Rows from block 8 of a small multi-label audio tagger, named by matrix and row number. Rows with one number belong to one channel. Each number is 500 + 25 x the weight over its row's rms, rounded and kept within 0 to 999. All counts start at 0. Numbers have three digits each.
After each channel's rows are labels from the 100 clips, of 14848, where the channel reaches its highest value: "responds to" is what is common among them. Only what is clearly more common there than usual is listed. The data: read English sentences (LibriTTS-R).
# convs0: first width-9 conv (model.blocks.8.convs.0.weight, 112x112x9, standardized in use, each kernel summed), inputs 0-111
# convs1: second width-9 conv (model.blocks.8.convs.1.weight, 112x112x9, standardized in use, transposed, each kernel summed), outputs 0-111

convs0.9:495460474513472513487513472476513514500491484486502499516513483476510507490485504500477479477566513538480492453494495465510525474466456439471484525507468515487488475493490502465464434486484471503509492504490514482504496534545530495484499540513491511458515480517479447514535486527492491512521504572499500489456474531498544531487540485522
convs1.9:458511497513525498526468504499494499507487493495461508495546486451494559481498568486521502458512485468490487544489524545511470500499515512484521533499517497515523505506516473535439490545519500483493521475501521486509474457476522496434501444512484493486457499526483524485466502493498507513466457469481539524510493478537498513489504492464
responds to: the word "it"; the word "that"; the word "was"; the word "but"

convs0.44:469481447517506521498491462493504534522490533476435480488479534477465517511454509491484464500543524539467492494480472499464504506485496499470519535542463518490501533484504500461534488486458502518482515537493516488522477484539497480476535524533488453478520484523522502511507469492491470465494543510489499542530441505488522479473499512485
convs1.44:547457509471470494490513490523485506491493484506531512502503517529504505535470440465511535507509518504481500527507487453524514468502525484463493500467507498457493450517532496507490498465541520541505520523495488453482475515478500512516506482467504506516536485470472516496481517479491542511490449470512501429486542537510463474537499526460
responds to: the word "she"; the word "is"

convs0.21:497534512479502523485490445477541500499539502494497488505491492500470453507519499476517505482502518494502475461531499495447496508489511489550471523492537499499474503523501457490484529455480487534498478530480516480494481462538507464505512551471532462484521473505494520512451498501526468494518508572471445488505469521436521494497483518494
convs1.21:526485530525502444489497527511495479502484491532502509519461506503489518514469544482512477546497511520546461458502501494492516500482502516520536470551466530490444529509499506514528491477532456505527493503471495506452514496500465512469496448535456541485497516485504481492499460507535499520472507548543485507473523480530516498525540464502
responds to: the word "she"

convs0.49:527486509470491475477488503504519531479470462513511464508498474489510510515469497515501450517546479515461512477482509484492468510527492480492485505513492500528506482481507515417485513507506532449469482549523459482458485502583480522525497561474520488502502489511484476495522459458467456476501511511498474491500502497491539502527508524485
convs1.49:523470468499486516508484489478478500495503543492547530541491468491521530498523529482460534498489507496527501472498494531497505526509528508520496524475524497530519498505554478479539510463542498531508535446551502507507490549465449468492513469529494480510497534472516474505520505516579466509491494522492535517505531499456497490488534512492
responds to: the word "have"; the word "should"; the word "had"; the word "been"

convs0.24:503505461499441460456514509516485484520471470451467494538506495505511504488471513532473498528537512506504488493523551507466481491507483502493446489466467509467513504506524535510522437500454501493523468492502491472470516514521511525483480517473490517508495518507546489495511473453491475505526514516498438509561459502546510493483501512517
convs1.24:481494528496487532505513527485504519492467489506508522476540484492478498553501514498499457477492455518500460526489415489503497497464484475495548504501519503483511519484500505535534570526468521450554473530476519548459498482528484470527485503506464530486494493502499502494510525503488515483459504497524484501478517481461460532494526480511
responds to: the word "it"; the word "was"

convs0.35:478486489517466515513484489512525482483494498482508475502480546491470515481523493504461485493443488454469531535508530486474482521505524507500510520457526500446541515499482502522503531492528516499490491474504472501524516517413478482492485420485497492531500518481522512460507487488456491503442493468478506490498497479490490475527438498505
convs1.35:493499504473482486506476488481461491489468460468456506493490463476494482488451496476503486477457486493473494467491503505505458485493484465465480470510471495490462472482496486509479456498472469483484487469466472478455477490484473474492487479468485491473483465486454504462475453495496500474492484451471474470495481480465481470433468461483
responds to: the word "you"

convs0.84:518518476475431498500512473497455515466470508495436500506496480487506544491458487511489499505517465509550505539515476493458498506508482487491506471497508473509490511495505533475511545455541512485510508515547482536470450490523486530480472554500510467520522490464453511490526508482515502489500485508481468489507478499501553476482537499456
convs1.84:486521550515502471529486485485528472500493477498484513490504499535512482508542517502525477490455506503470528495483483453548472518531494540474554476532521495493500475517475474506521468509432536527515496502473501505506534483501524487547511482526465533478486482463475452517510527528499467530527465505483535492469481520480456498514500486542
responds to: the word "but"

convs0.38:489494522538506491475524467513499533547473500497497488522505488531508499458508474504516526481517454555521503472471511507484450468483504508525473463534482487508533489460488469471488462507498460515455503461467500457516485488521519491541496531455473481459513486486500491551467517519497477490560485496499537486509515501495512515462541470504
convs1.38:468501497489450516496486511489509488503539503475501471565500565457494520482539489501496483497503518493449513458504523529509516471487519520449511523506519497526534492517502504464496495494520521530492501480501532510504470485491511485477524499530517504497449523464520511459549503490466492510460479473479430496491520449526518475486470503549
responds to: the word "have"

convs0.19:507499475477478496484485421503504508518515480513502457471498499517512526492497494501505450471509465527544485452499447490488472462514492471491520473518518526535503515499467470474514505421489487512489496517483460478495508528509508495496500525533524522464434460489547476534531507515483501490498476499514479510511481521524495496545483457492
convs1.19:508450491484505495466522513520479480497476508554462465498514524526503465472476475440497483521521514481487471513489529489489486458510542503492521519492496506484484523470471482510483478479522551526481469461482519496512489475515479437497504437482487462461463462514518519502479488507490527496529529536475516498512491513474504486435468511516
responds to: the word "you"; the word "we"

convs0.47:527437469513494501519510524463473510493451525525454499486537481501542505489492466497508479499560497486495495535506423504501524496503449483468511498504488471500479503476458486546490505512536520475491483508465481484493468476575521465501485495547474489489504496506487491478467530462513514484517518499537520493493496485530476527478482487495
convs1.47:511488529570562501493500514520536501513493473533477547522518544529458538562518519518459513510504520511500515471477507528511506553486509482476544529519509517479525499482492519465484543534477512509493491531493489477507487500470512503523487536490545484529477500502488512566536518512476514487516491484520509480499535519523509517527500519534
responds to: the word "only"

convs0.92:505496524516497498491515485467511496498478485515478540527477485463474515506462481489456510484572502527505557491491510516532524493524517485491462469519498464486510514493518483486497523488541484488490513473476505483489423497513480555511494559491499529494441490489503451493488444508497499470471543486467485523516473522523512507478513498462
convs1.92:457526477519522516531491465526513500533522483479532488461517532470504503456482481510545503488545458503518460548510476498467520478499537503511561490519498479564516505458514508489520491485473510489535432502521492476488529484498515492507485496518529507529504503451504482491522480487456516509453502499512493484455483501521466506502500527466
responds to: the word "it"; the word "if"