Rows from block 4 of a small multi-label audio tagger, named by matrix and row number. Rows with one number belong to one channel. Each number is 128 + 32 x the weight over its row's rms, rounded and kept within 0 to 255. All counts start at 0. Numbers have three digits each.
After each channel's rows are labels from the 100 clips, of 14848, where the channel reaches its highest value: "loudest band" is the band of the loudest frequency at the time of the peak. Only what is clearly more common there than usual is listed. The data: read English sentences (LibriTTS-R). In brackets: how many of the 100.
# convs0: first width-9 conv (model.blocks.4.convs.0.weight, 96x96x9, standardized in use, each kernel summed), inputs 0-47
# convs1: second width-9 conv (model.blocks.4.convs.1.weight, 96x96x9, standardized in use, transposed, each kernel summed), outputs 0-47

convs0.17:119165066124198133150153114109112169108107071176073134086008136154147086120136159098114168122165156158167155142114077122143102093102145146132101
convs1.17:120094194112098145093121080121134098110115184095084108128134129111106078126178110122131057124109097061079094103141148104036153108074123143134088
loudest band: 250 to 500 Hz (33)

convs0.92:085097182120085185174077159077107116113141109112119134160147091133122071090066188113139137125174152148082103152151161142074115152132112158123089
convs1.92:157101113133094166145188117175108121118101141153153126084107170107134125105115083118040111201140148076177182121060074123160117139106141143144124
loudest band: 250 to 500 Hz (30)

convs0.94:142125108134154120157098088140109091139144095157128168187122097122141116190103170105068112120134128177072110118071135116123092112113178188129090
convs1.94:169125083180126098100173174092139155076097138151135091068124130143128126116141155164144146142118160101079169078147092117079087173144078081052139
loudest band: 500 to 1000 Hz (28)

convs0.44:125131116155177135167117151163119137137095085133121127081132108140134134167141169108085201118108148132136150158056206122092150123083169121103180
convs1.44:116152097098109119063100149138108103144094110127118118155127135115092144147117124136204083113065118170134164093103133169118088098077092129113103
loudest band: 500 to 1000 Hz (34)

convs0.51:171092161114066088164142083185136104085180141136095149078154101121165094119125111105141116141074104073171126108111113164137140117104139143123145
convs1.51:119100088122165059145107117125139131090116071127092122123087116125119096171189124087126161119099123166120092137158133067186105140109099104088178
loudest band: 500 to 1000 Hz (27)

convs0.86:141144129134091120108112089083129122121089149121175137063105108113140116097157087102099115136150130143062109082147155140065136084100100141103134
convs1.86:176172080116171112148107069082131098122099087158124074148179077128080126146086181134145131074132150095073071114067144172146104097146107078178125
loudest band: 500 to 1000 Hz (26)

convs0.18:120147123131138068098095142103128099104140132150102150096104170084108130130125085163134156120106099168130122125138117106133157088167150112097121
convs1.18:130106118089110156094081088101098116132123084115128105130117119164168107095119126092124122120125090119092114112083105128115109107054076134152124
loudest band: 250 to 500 Hz (35)

convs0.76:080115106130130061146152163128125018109143123089190117123111159120096113139045088097105090166124051136126128082132151139146135156119106124108142
convs1.76:154090112087074163096104131151090115116096146122059115139116103064108112102124083070135058102108063114127135111088117116157103100041146139134127
loudest band: 500 to 1000 Hz (30)

convs0.12:137115137169119139199175134100120069107167130108160141128136152116125089117141173054124105082127123152124142061145158174104083092128131182113140
convs1.12:175184119163181093151153143144147085084110106144144158145148130119130140144137135150107143191139166107208180179083144171125174107075152129099164
loudest band: 250 to 500 Hz (62)

convs0.36:088094136137116128140134132139148112133149148125113111045071100081130094080116121103115078145113134061085096131118160184074187094147189126077163
convs1.36:161127105112164131136095067143125105076139084179091170192169127095164162186127157142090139168157115116149106181164147119177149062135100142091179
loudest band: 500 to 1000 Hz (34)

convs0.72:104082080095126097135125178070125077123170074105134137125109185118102125127130112173125139062147110135163149118142090189140110108182127102091122
convs1.72:212109157156124192131160084157123121086149116153124161116129190142192107151170140135127165143122084120150162133103138081131156107109151133168124
loudest band: 250 to 500 Hz (45)

convs0.50:134126096179070122142078083111140145121127128104142134093172125129187113103104141130072125075109122097116181062139127117114144142172046162107072
convs1.50:139092124120147161077072144097155169087123134076094085114130140170088133161108137079089150078125127129083103146078113119163112162116108106088124
loudest band: 4000 to 8000 Hz (27)

convs0.3:136135079143181123185157119079137100147127119110131119151167122087101191061074067111095112118128170125079079150092184126115121132100121083136169
convs1.3:131095144109100110100125089159110106207177130067178093120118093134165122086079085150114064124129170098103097130172147137055139166134174172123096
loudest band: 2000 to 4000 Hz (33)

convs0.48:096103128165113130171112043143143099163119139112147164103121135116136181108085128121126126111147166088125115152077175045123110138109125077131189
convs1.48:148128138075110149069088134116174087123134131146141086082130139172089157146174160145143129182145177129139174146124092184142167152169118137132085
loudest band: 250 to 500 Hz (39)

convs0.80:114135142159140132178177117130124093123114164081156125130066157057132094084154079109058123144134093112131116067094157125114139104138134131054207
convs1.80:107124172106102132138153094146088180203133130070083107134138143095157086106176161095101092078120123119134139079132162137148138066157151227142120
loudest band: 500 to 1000 Hz (48); 250 to 500 Hz (35)

convs0.71:117088176164100092193139113108139114167102122087167178129157108105095062132063147096120133103140165132115128165137171118119095163135163123096142
convs1.71:147142166175156117195169143145131159122155107168159143179179156135116167112111169127136156140156151137166137155145203165156154145174184121143164
loudest band: 2000 to 4000 Hz (34)

convs0.5:118171159141099111108138100045134128095154167110143113090156149116098119084130092171101100088092153100095141156152117153095128070096159093109143
convs1.5:120184138201105104170140146170180125117126085151129174118089072154135187126121127156151155108152170114103122164080149204122134177143166108119123
loudest band: 250 to 500 Hz (38)

convs0.24:140180126091146147164118132141120078122086155099138176153102189119122114152146143065063100140098092153170110061099131115126128107127095166101192
convs1.24:129139129192169083153178209144152168136187120141162142103166131156118130110080141195140158098122167117112144166124172117159132170159188186139166
loudest band: 500 to 1000 Hz (32)

convs0.21:107097197156068113166152138112114125116143115058110097143178109105128095137113110105162085104188070088110039119137130164149098119168115097065157
convs1.21:110150083111135159164144163175150129111167217152185137127075138095165162086123087147065161101125148146110121141148154144049162150126157146125124
loudest band: 1000 to 2000 Hz (28)

convs0.1:048092099170192118161190112130126131175149122146115186075107110083081159118101097148107155173151132109130118212140139137149102120099150099131158
convs1.1:144186102117130105088090084140123136124157142222141108106146115188155149165171169180188136133113159198160114105120113151184166173166133150107135
loudest band: 250 to 500 Hz (32)

convs0.42:077117134140140075153128151083113091144159094088169188126105126122125111093093087124124127081121070101092126158108165111101116109110155163101208
convs1.42:198175131123172096134177126135148143146161112124103177138127105109149121149142150165166121200166171163120083183130189105119139133115135171137139
loudest band: 500 to 1000 Hz (30)

convs0.67:133177103136128129152144158127096095095087077105168138176062150115144118155082105094106122164136085148120134087114170131151143157124101103135148
convs1.67:130104123155143148150101105153124131163098191113079139109143080048147114082115092090115126045152048107103130114140117082120087086074113149112152
loudest band: 500 to 1000 Hz (25)

convs0.33:138122138140162180184112151163126121149138137128080166147157081095160167092077146102080147130180147161117090120095120167118095112059107139169135
convs1.33:096109071121147166145053082050133155129109170128137093147154096107153087077140112119147122086120127080122114130087149063151166128135149121167134
loudest band: 500 to 1000 Hz (41)

convs0.70:147110093160174149167122085065120067105135108067074168158122144129086172116053130090087180125102184124162136140131125100132082130095166098108168
convs1.70:113129230124106123094151189147130158137192105136116131167172165205094158207148151114137145122129158166143151103163102104167123089117107164112093
loudest band: 250 to 500 Hz (32)

convs0.31:096149092186118123165132104128118153160101134116096183059114124095074180100059080079147148169092141122088086095151122197125106092160152149088150
convs1.31:119116109120183065116115132121081080126114118128141135127124145121070109189143094137151126148105127193115190124115130105177104083170152139169169
loudest band: 250 to 500 Hz (45)