Weights of a small multi-label audio tagger: norm groupnorm, batches of 256.
Rows from block 4 of a small multi-label audio tagger, named by matrix and row number. Rows with one number belong to one channel. Each number is 50 + 12 x the weight over its row's rms, rounded and kept within 0 to 99. All counts start at 0.
After each channel's rows are labels from the 100 clips, of 14848, where the channel reaches its highest value: "top examples" is what is common among them; "loudest band" is the band of the loudest frequency at the time of the peak. Only what is clearly more common there than usual is listed. The data: read English sentences (LibriTTS-R).
# convs0: first width-9 conv (model.blocks.4.convs.0.weight, 96x96x9, standardized in use, each kernel summed), inputs 48-95
# convs1: second width-9 conv (model.blocks.4.convs.1.weight, 96x96x9, standardized in use, transposed, each kernel summed), outputs 48-95

convs0.9:48 49 26 60 32 43 66 39 65 40 61 54 69 35 61 51 34 47 39 40 51 47 65 63 44 42 40 62 52 45 55 35 43 36 45 60 53 37 60 31 59 45 84 43 48 48 40 44
convs1.9:83 73 35 57 60 55 51 33 59 44 48 37 69 54 56 56 44 57 56 49 65 67 45 63 44 52 37 54 28 52 48 58 49 40 50 58 30 61 50 42 31 61 38 55 85 55 37 22
top examples: the word "was"
loudest band: 250 to 500 Hz

convs0.3:39 46 23 44 32 42 50 42 53 58 46 54 59 39 59 31 61 43 47 37 57 42 58 60 31 40 47 60 33 41 64 40 67 64 54 60 39 60 67 41 70 33 52 59 41 66 66 56
convs1.3:62 53 52 49 52 44 43 54 38 54 47 54 44 68 55 41 65 61 37 42 52 66 43 59 36 41 68 41 36 51 75 48 45 68 79 77 35 44 42 50 47 41 45 64 48 49 59 46
top examples: text has "you"; the word "shall"
loudest band: 2000 to 4000 Hz

convs0.18:52 50 47 47 57 59 48 41 10 41 72 51 39 27 28 70 50 69 57 50 44 44 25 39 41 69 45 39 22 51 43 52 24 62 71 39 56 61 21 39 37 56 36 56 51 38 45 56
convs1.18:52 42 31 57 42 47 43 34 51 33 40 51 49 49 37 37 32 19 49 26 48 56 54 32 51 24 36 33 47 32 49 44 45 26 23 48 41 25 51 36 53 36 46 36 19 51 52 39
top examples: the word "you"
loudest band: 250 to 500 Hz

convs0.33:54 42 35 41 38 26 72 55 51 52 56 38 60 54 40 43 49 40 51 70 43 55 46 31 32 35 26 57 48 61 57 47 65 45 49 61 25 56 18 48 46 42 48 46 56 30 31 38
convs1.33:59 49 53 38 43 45 60 56 62 68 54 77 31 37 48 62 35 58 44 41 62 62 45 50 46 68 44 25 47 55 30 59 61 64 37 54 46 63 38 47 57 39 32 35 72 61 68 50
top examples: the word "one"
loudest band: 500 to 1000 Hz

convs0.70:58 41 32 53 49 45 62 63 61 30 59 46 55 55 68 52 36 50 43 53 55 30 69 43 29 57 45 59 58 31 57 24 56 48 53 51 54 50 76 71 51 52 52 52 44 55 41 42
convs1.70:56 50 62 69 56 57 46 29 54 59 59 41 41 50 62 64 48 43 35 44 33 74 41 69 41 60 62 66 51 48 59 61 75 57 45 39 49 64 39 46 62 52 60 52 61 54 40 60
top examples: the word "it"; the word "is"
loudest band: 250 to 500 Hz

convs0.5:45 56 28 40 45 38 55 23 44 51 38 62 35 41 54 51 46 40 61 44 64 74 25 40 51 65 38 39 63 67 53 47 34 40 68 54 26 60 41 40 33 46 58 51 68 50 67 29
convs1.5:46 45 47 43 41 52 48 77 52 50 46 47 81 53 54 57 72 53 43 51 68 49 41 61 48 45 69 56 32 62 29 27 44 53 64 53 63 47 53 43 56 66 36 71 38 46 38 62
top examples: the word "with"
loudest band: 250 to 500 Hz

convs0.68:30 39 70 30 60 60 39 52 40 32 51 54 38 52 46 39 59 48 24 44 57 52 40 46 60 54 30 53 41 38 46 41 42 57 64 59 61 48 52 43 47 62 37 51 36 70 51 49
convs1.68:48 41 38 63 53 35 42 31 57 64 60 54 39 57 57 42 47 82 63 54 36 58 57 58 40 62 39 62 55 16 51 65 62 54 47 50 51 65 46 21 48 61 47 38 43 60 51 55
top examples: voice: male
loudest band: 250 to 500 Hz

convs0.57:47 57 64 62 51 29 40 47 70 66 48 55 47 70 59 41 42 45 45 33 47 45 27 61 58 55 39 42 61 62 63 51 52 61 48 58 57 50 44 48 42 54 48 56 58 46 59 43
convs1.57:60 41 52 33 39 49 69 34 62 43 64 46 43 57 52 55 39 63 74 66 54 33 59 40 69 62 52 48 67 51 30 62 37 44 55 43 28 51 44 55 47 68 52 41 43 44 43 65
top examples: the word "you"
loudest band: 250 to 500 Hz

convs0.24:33 34 65 40 44 41 43 54 64 47 60 68 31 43 41 48 37 44 44 48 33 50 45 67 68 41 27 53 51 36 49 53 38 65 57 55 25 75 35 47 53 58 38 65 59 55 50 32
convs1.24:51 52 39 61 63 56 57 40 78 60 58 58 62 52 65 71 58 61 57 53 52 49 64 71 52 67 56 58 71 56 59 42 62 51 41 46 75 39 52 65 52 65 52 45 53 56 53 65
top examples: the word "not"
loudest band: 500 to 1000 Hz

convs0.60:49 42 54 26 30 64 41 54 53 50 43 50 48 13 36 60 43 52 33 50 43 52 52 42 51 50 42 62 56 40 57 58 55 55 49 50 48 57 45 34 49 47 53 64 59 44 60 36
convs1.60:45 52 46 51 49 43 39 55 48 40 78 43 37 50 57 73 59 50 48 45 40 65 40 59 37 53 52 51 76 40 50 60 52 39 39 49 48 46 47 52 60 43 28 32 44 52 47 67
top examples: the word "be"
loudest band: 250 to 500 Hz

convs0.1:39 35 46 46 50 56 35 39 66 29 53 49 61 38 59 36 44 49 30 38 43 41 60 56 34 46 48 66 45 64 34 48 67 20 46 48 51 39 65 38 67 53 55 54 38 62 51 36
convs1.1:68 70 49 49 57 51 53 63 59 60 61 64 67 58 48 61 51 48 61 52 53 56 48 70 32 63 63 58 47 55 81 70 52 57 49 49 54 52 37 58 57 50 59 72 53 36 63 42
top examples: the word "the"
loudest band: 250 to 500 Hz

convs0.53:57 36 44 33 44 42 32 56 21 44 43 70 44 56 52 46 57 59 51 56 63 55 24 47 32 49 47 53 34 46 45 65 30 57 61 73 45 71 29 44 47 57 24 59 34 39 56 43
convs1.53:40 49 41 48 30 34 39 56 65 50 46 43 41 64 48 40 35 44 50 57 41 50 43 54 54 57 39 43 34 57 46 45 54 58 54 36 34 20 59 22 65 48 32 15 49 61 45 43
top examples: voice: male; the word "be"
loudest band: 250 to 500 Hz

convs0.34:49 39 46 38 33 46 36 51 67 70 58 49 52 44 36 31 46 47 34 52 51 55 70 69 45 43 30 50 57 44 45 48 65 51 48 62 39 46 76 46 56 43 39 57 50 71 24 47
convs1.34:59 30 41 46 55 53 77 78 57 66 56 49 36 46 70 61 53 57 52 79 74 47 49 56 64 43 66 55 59 63 64 51 55 61 79 69 40 57 43 54 46 55 43 59 38 63 60 28
top examples: the word "with"
loudest band: 250 to 500 Hz

convs0.19:28 50 50 41 47 61 41 57 55 30 61 51 63 44 56 44 45 49 50 34 37 48 32 47 40 48 41 38 43 38 72 50 45 58 66 46 50 50 46 36 52 66 39 61 48 38 70 64
convs1.19:68 51 50 32 35 52 48 54 54 39 23 44 26 49 37 49 56 57 47 48 36 32 45 44 40 56 46 50 44 42 41 56 46 29 44 48 40 35 41 43 39 44 44 51 60 76 33 45
top examples: the word "be"
loudest band: 250 to 500 Hz

convs0.35:55 41 34 37 57 46 45 52 60 55 52 39 41 70 50 37 26 15 41 36 46 57 28 64 64 54 35 70 59 40 41 42 50 45 47 34 33 58 30 49 51 40 53 50 53 85 48 46
convs1.35:47 50 59 29 60 46 83 51 45 56 74 51 71 47 66 60 33 24 60 69 35 24 55 54 48 42 67 40 57 63 33 31 49 36 56 49 52 29 34 56 51 68 28 52 52 46 70 54
top examples: the word "with"
loudest band: 250 to 500 Hz

convs0.72:29 56 41 28 70 33 47 40 42 48 64 45 44 51 48 58 57 50 55 30 59 61 38 35 46 55 67 29 57 51 55 52 15 60 55 24 47 53 56 43 42 45 39 63 30 38 54 62
convs1.72:66 56 29 50 57 49 55 44 49 61 45 69 71 54 48 61 38 51 75 59 45 45 51 64 49 55 28 49 25 58 46 73 55 23 31 34 46 35 51 41 53 55 48 29 30 52 57 36
top examples: the word "you"
loudest band: 250 to 500 Hz