A small multi-label audio tagger, trained from scratch: 3.88M parameters, norm groupnorm.
Rows from block 5 of a small multi-label audio tagger, named by matrix and row number. Rows with one number belong to one channel. Each number is 500 + 40 x the weight over its row's rms, rounded and kept within 0 to 999. All counts start at 0. Numbers have three digits each.
After each channel's rows are labels from the 100 clips, of 14848, where the channel reaches its highest value: "strongest on" is what is common among them. Only what is clearly more common there than usual is listed. The data: read English sentences (LibriTTS-R). In brackets: how many of the 100.
# convs0: first width-9 conv, stride 2 (model.blocks.5.convs.0.weight, 112x96x9, standardized in use, each kernel summed), inputs 0-95
# convs1: second width-9 conv (model.blocks.5.convs.1.weight, 112x112x9, standardized in use, transposed, each kernel summed), outputs 0-55

convs0.41:517461541493508501486482508534492462498482469428500473597532520431481455477462444452454513531427466492539523481547545479502492503497565465518511474433487559428534516456557329539467517460482470527474488525489475500530465505552483469478509443479475561500505552524497566532528458508522491580
convs1.41:465516488510488487496504516519508496433443489491514513516526547501526429529456500520453532449519425537493493536470478500482537484438520502524527549469512437496478437566
strongest on: the word "not" (30)

convs0.111:498475466505521544508515467524516531543543425558543457521572522477515440364458535551449511479479500461539414506475535406505473511439524538448472470492509548487445540443534533463451518476458507539477426500548529548516478545501560516527405498466456469466505497509494453521485530524470506515
convs1.111:487472492538452479507438581492525467519476488471518497517482446549494527508497478486446529483454562491529507504500478502548516461485541563501601421552521495489517472515
strongest on: the word "not" (36)

convs0.37:429465513447588570516552504517470460492478532506517529514554457499540515522454468532505522494523518447537468543579533464469497503505453539478504490480567441468549461506549488502493499528529433513445469404484450517477508516513522519508555509492469421378486405496433526524523417512532511505
convs1.37:534497469508476524473489501461495503473490449550502479453537503501471504487512592485579540508464540546467530447565579505528365520498474509513444473511556491524468531464
strongest on: the word "the" (81)

convs0.12:413514499511514524589445489479484454535557480429477489562552491465552568479484452474485559487554472478544499473503495462526482538462553540520475505501520511432480501500524524532419534512534477517460559519460512536444483515534547351489502390478499476472464438492471540474507530526506475517
convs1.12:465531499523527420494524536541514550487551460521530524460483526431503499540496501571531479486462470568467518475509454454492524432476532524511514456477510512541526491525
strongest on: the word "for" (26)

convs0.75:397395556539528491497604506499531526509480483506504502544477420535549514458437471477430488553548555484510467509528498497502468488474529523527467499511487533540531435496534504506516563444499488534426440470497418524455449541524471475479478457583495502534496425523504490457468448447516476450
convs1.75:477497469466471459513543513422508516554474434544532454485548559494507551455472539473371504515395458476463485519475500520460409536493513476464439526544491523473438523474
strongest on: the word "that" (37)

convs0.5:452479502551418467514630504515410462496542512483491464517449564473454481512461420408496471516535370524424503439505508530517539458537568511485521486493431542453490499447516545431484559461544513542510481481506516497542476522503552483509511538467514511534516479468516500472486519504521496499
convs1.5:476393465467537466463573580474526564523503469535396495517469513463563485549458510471471477508522492547486519450425531521518533503522502515490439477523479456480399466487
strongest on: text has "well" (25)

convs0.42:397511519501502489563514473480459597476520487457550520554502526398549487458425465488502495432520547475419520512499513484478484508558542469496498495514525482543466471523574517503509538481501493500502519486493518562489437538482546511510500489458483470545556435452484492543401410402475529482
convs1.42:508494471444517474513488494455456455475515500494461418529476567380486575516549452541472477521568516477569549589482504487469478553517482459537462544542563544467479521483
strongest on: voice: female (79)

convs0.1:466499428489508447545472474473478529412530450425473518559501536499487557505516482487552478511508494512497520494523568450450513379534524478474528432561488478419497560477450552553459584469554509506487461520497581457475443533544494518522481460462465545542556485473479446498453475516520493462
convs1.1:503485459538493550525495433443387444495530463479420570497499529472431472487529461507464478486454505508481543538400448486508531529500472528510427476512502545464522459497
strongest on: the word "by" (32)

convs0.47:566470474556521497517465470498462589493524470515478501474524446486477508476517438483471487477532472528440516483545554513401533460516501479555507530463478409482472487551534435507556472544537447509504425476538497536552475483433503532426470520502503504504545514560537490588395467545524450445
convs1.47:506486555448536499515524457533455476524540502464491500450508556421517546457478472457486498493463510556531400520437545469517517405518499502476500531478541521476508431471
strongest on: voice: male (79); the word "by" (36); the word "but" (27)

convs0.11:444509528488517484517484455502481504509561505472512471566531502484502545481565503503493548551439526461512530489523542397494469528545571506491515521428516448442523462495546527464506454427546571459417551531462497576494541385405433495509479486532504462498472486505473516480473459528566490492
convs1.11:496442528506517469505502485505495493481454516503505506529480446506476455551467536550545519528481466464507492560532446548520533473547463520502532603449483502489531503542
strongest on: the word "have" (26)

convs0.9:441464490506532500484442425459564538508533517457496460503554466518560473410425493518468453442526522501561501539451572493523504469468590501529507436461447450500456567523544561458512509529466411531515465523513495553555466481449491514494477476521454506411500517477504492468490433479518543467
convs1.9:511565521524507572526446439433448486491476538440551530505436499569503446480536543401439494515470568444533461466479502509432469467434456471481565499538521556579549450551
strongest on: the word "what" (26)

convs0.59:491450437548537550511562441414558482469568496472545519430489479502465478451475488491505574502488532487555512476499554482561496514505478470454542530538421524491422532533567437505520522483497443468508490474507385532473482529500458486488511526554445376516524515521509552470519468481502502512
convs1.59:581496441496464469438485513514478494517488508483476524474477503530475446460559537557540549527425536505530499529507532475505503553438489526501526528461514526616576458439
strongest on: voice: female (83); the word "to" (60)

convs0.51:494513513538484483514508572476490474524468466469565550515493528481551573487475526447440490482572508578451507492466481523497442477394481424427471532505522522435499530469499413488450522414476493519491420535509487578512491481474555579486512489574503559471438484500513432532501478503496481491
convs1.51:510454402537500464513518558484487498458445513482510443473457475414543475443490491479477525422507357394512499509472549497475486535505529501469510515453488509482438477452
strongest on: voice: male (80)

convs0.58:463507515496539548550525498477495521505529465483416524466474489517510462502546462514516554500441469486474523576487523409516526418483534464463527496443476541406519492487471557507513533456474481481506605562449472504496485484506488451560481541513481546545552458527536448513491487488495343510
convs1.58:547464442496495519479495502582502524376442407457497515496487424529428501531523533470477519520532512499441506506491441563498483550533497548443447534465501442444486485477
strongest on: the word "he" (64)

convs0.106:440498482512493467608521511495487557497528506541411476535482476486489510547466514579482506508499502488495576504530533444495421492459490483570535430544451420518483460481559486479467459415547493516499411464503446464486525479534516491465423503496581512470506452524451459548469508475500532427
convs1.106:469548515467507433536506534479481475463503504445515516518488468531478523373508543502555553530490467401557504489461481529476515472429543519475524459433471581504483513502
strongest on: the word "with" (57)

convs0.70:494477559516350473534495530518508499491416470472553469528542468511465467486445496473487498507472543460475491484455477516434521469492528534588414522460474472481514468484510573556540496426536512467542527450440510463518498487398486471491486486492501594450493513425490501491439511524518504544
convs1.70:507509416532375519458477427545452502538447517451460453402438480491505489491479525509503505459462508479502542452495476445514502495504500444533488452409497524463489423485
strongest on: voice: male (77)

convs0.21:487457447472482499585450461455494550556542503489535521533511532456445532460449529491543522508457536485479464446542531456499519494512446484423437450511440476517429589432532510562450515482456428393525541486492518539566553481511531492527527474556478482497470438455532498507469475510551506475
convs1.21:436512509457510489492488472480548427464546568527543505539518497499559501534556454504523485497458500416458536419487468506525544476453530439487535483525526481452535474487
strongest on: the word "with" (27)

convs0.49:549437467519560474534492545468465534433549530444506497490460600409455455507524441535516499484516461488512437486525544498466518549527516524460525436531476456509463458483587466504471527503520509486441496564490443533556484545450488514513498497423523420526503467505531501425496568516555490424
convs1.49:478498483445542564516549481494509471592482401468452556561535469410519495536501515454429456496521484445509447443489464469566460509480434501528526512464524525454464464420
strongest on: the word "said" (31)

convs0.40:513529528517479539525505342463511513535531508392490532472490515451515496448514501499466487483524487450508481443477526374479542492473556553564458538515468538445506463497515505537537534525516489455437470504494515565532508479484493532469518515533532498532556406518580529504468534492546472447
convs1.40:504550591483500530451513516494439584517563436481496524451535464470472531456520508499448506446494489516412476538469471462509500515465496516423475484439445492540494420548
strongest on: the word "said" (33)

convs0.68:491447436526468458521426442473521489417499456470559469493567459433511534434430491480486514508522535408490571458489482495471573497489535553486532553477471480427517460449550448495480553535542458495486470532536560589556486492499492516526563488499505516540453485511478530463415504472530500486
convs1.68:495505465560556540493458491513456550577516494526509541509495500499415563447525523483537460497565527478479571589491452481448499541458511506516460516501532497497500476522
strongest on: the word "be" (27)

convs0.33:501515494456536540550467452501487432477524445451481540564529516493541477466422483475457508527487432487526495550503526527424467488431492452520546507527529485348467535491515461438421548464482462459549541516459479544485489498557498495532473496444499551562466528511498470520460501535522568561
convs1.33:459475471557509510463567425561487583457464443482496479556473542496509445555479478547529418465585453550424516511510450477534508467475514484484463502441539363501496571455
strongest on: the word "she" (37)

convs0.29:475476511486484507530600471559475497441459479502540521537477530453457493495482489500412486527535530538517504483470550509423497492467501564528477514560420456429433531474569429520526544513533507519485487443517406519565483516494429529477546525436446461441508492489555510474493464503585483547
convs1.29:505518535504543484459508487488492426478532502502456585566557479510486463480532471439473518502511478462482508388513512511452487469449491517517488506496537452509558505432
strongest on: the word "be" (68); the word "would" (34)

convs0.64:470475468495504499506533533471518387503471489483512459542509529460522514510496457508531504513514461463409456592518647490455508536479554514415519566546438487452534450557457482543473501479474479481534468503422435498540515461480494556487507495462485504476533494521501461456502548533500548424
convs1.64:546444518527512602565489486443479469428456511478458537503524431457504504538521466556534505499466467459468500518515454438557507527456485472523445464507501509515489528440
strongest on: the word "the" (78)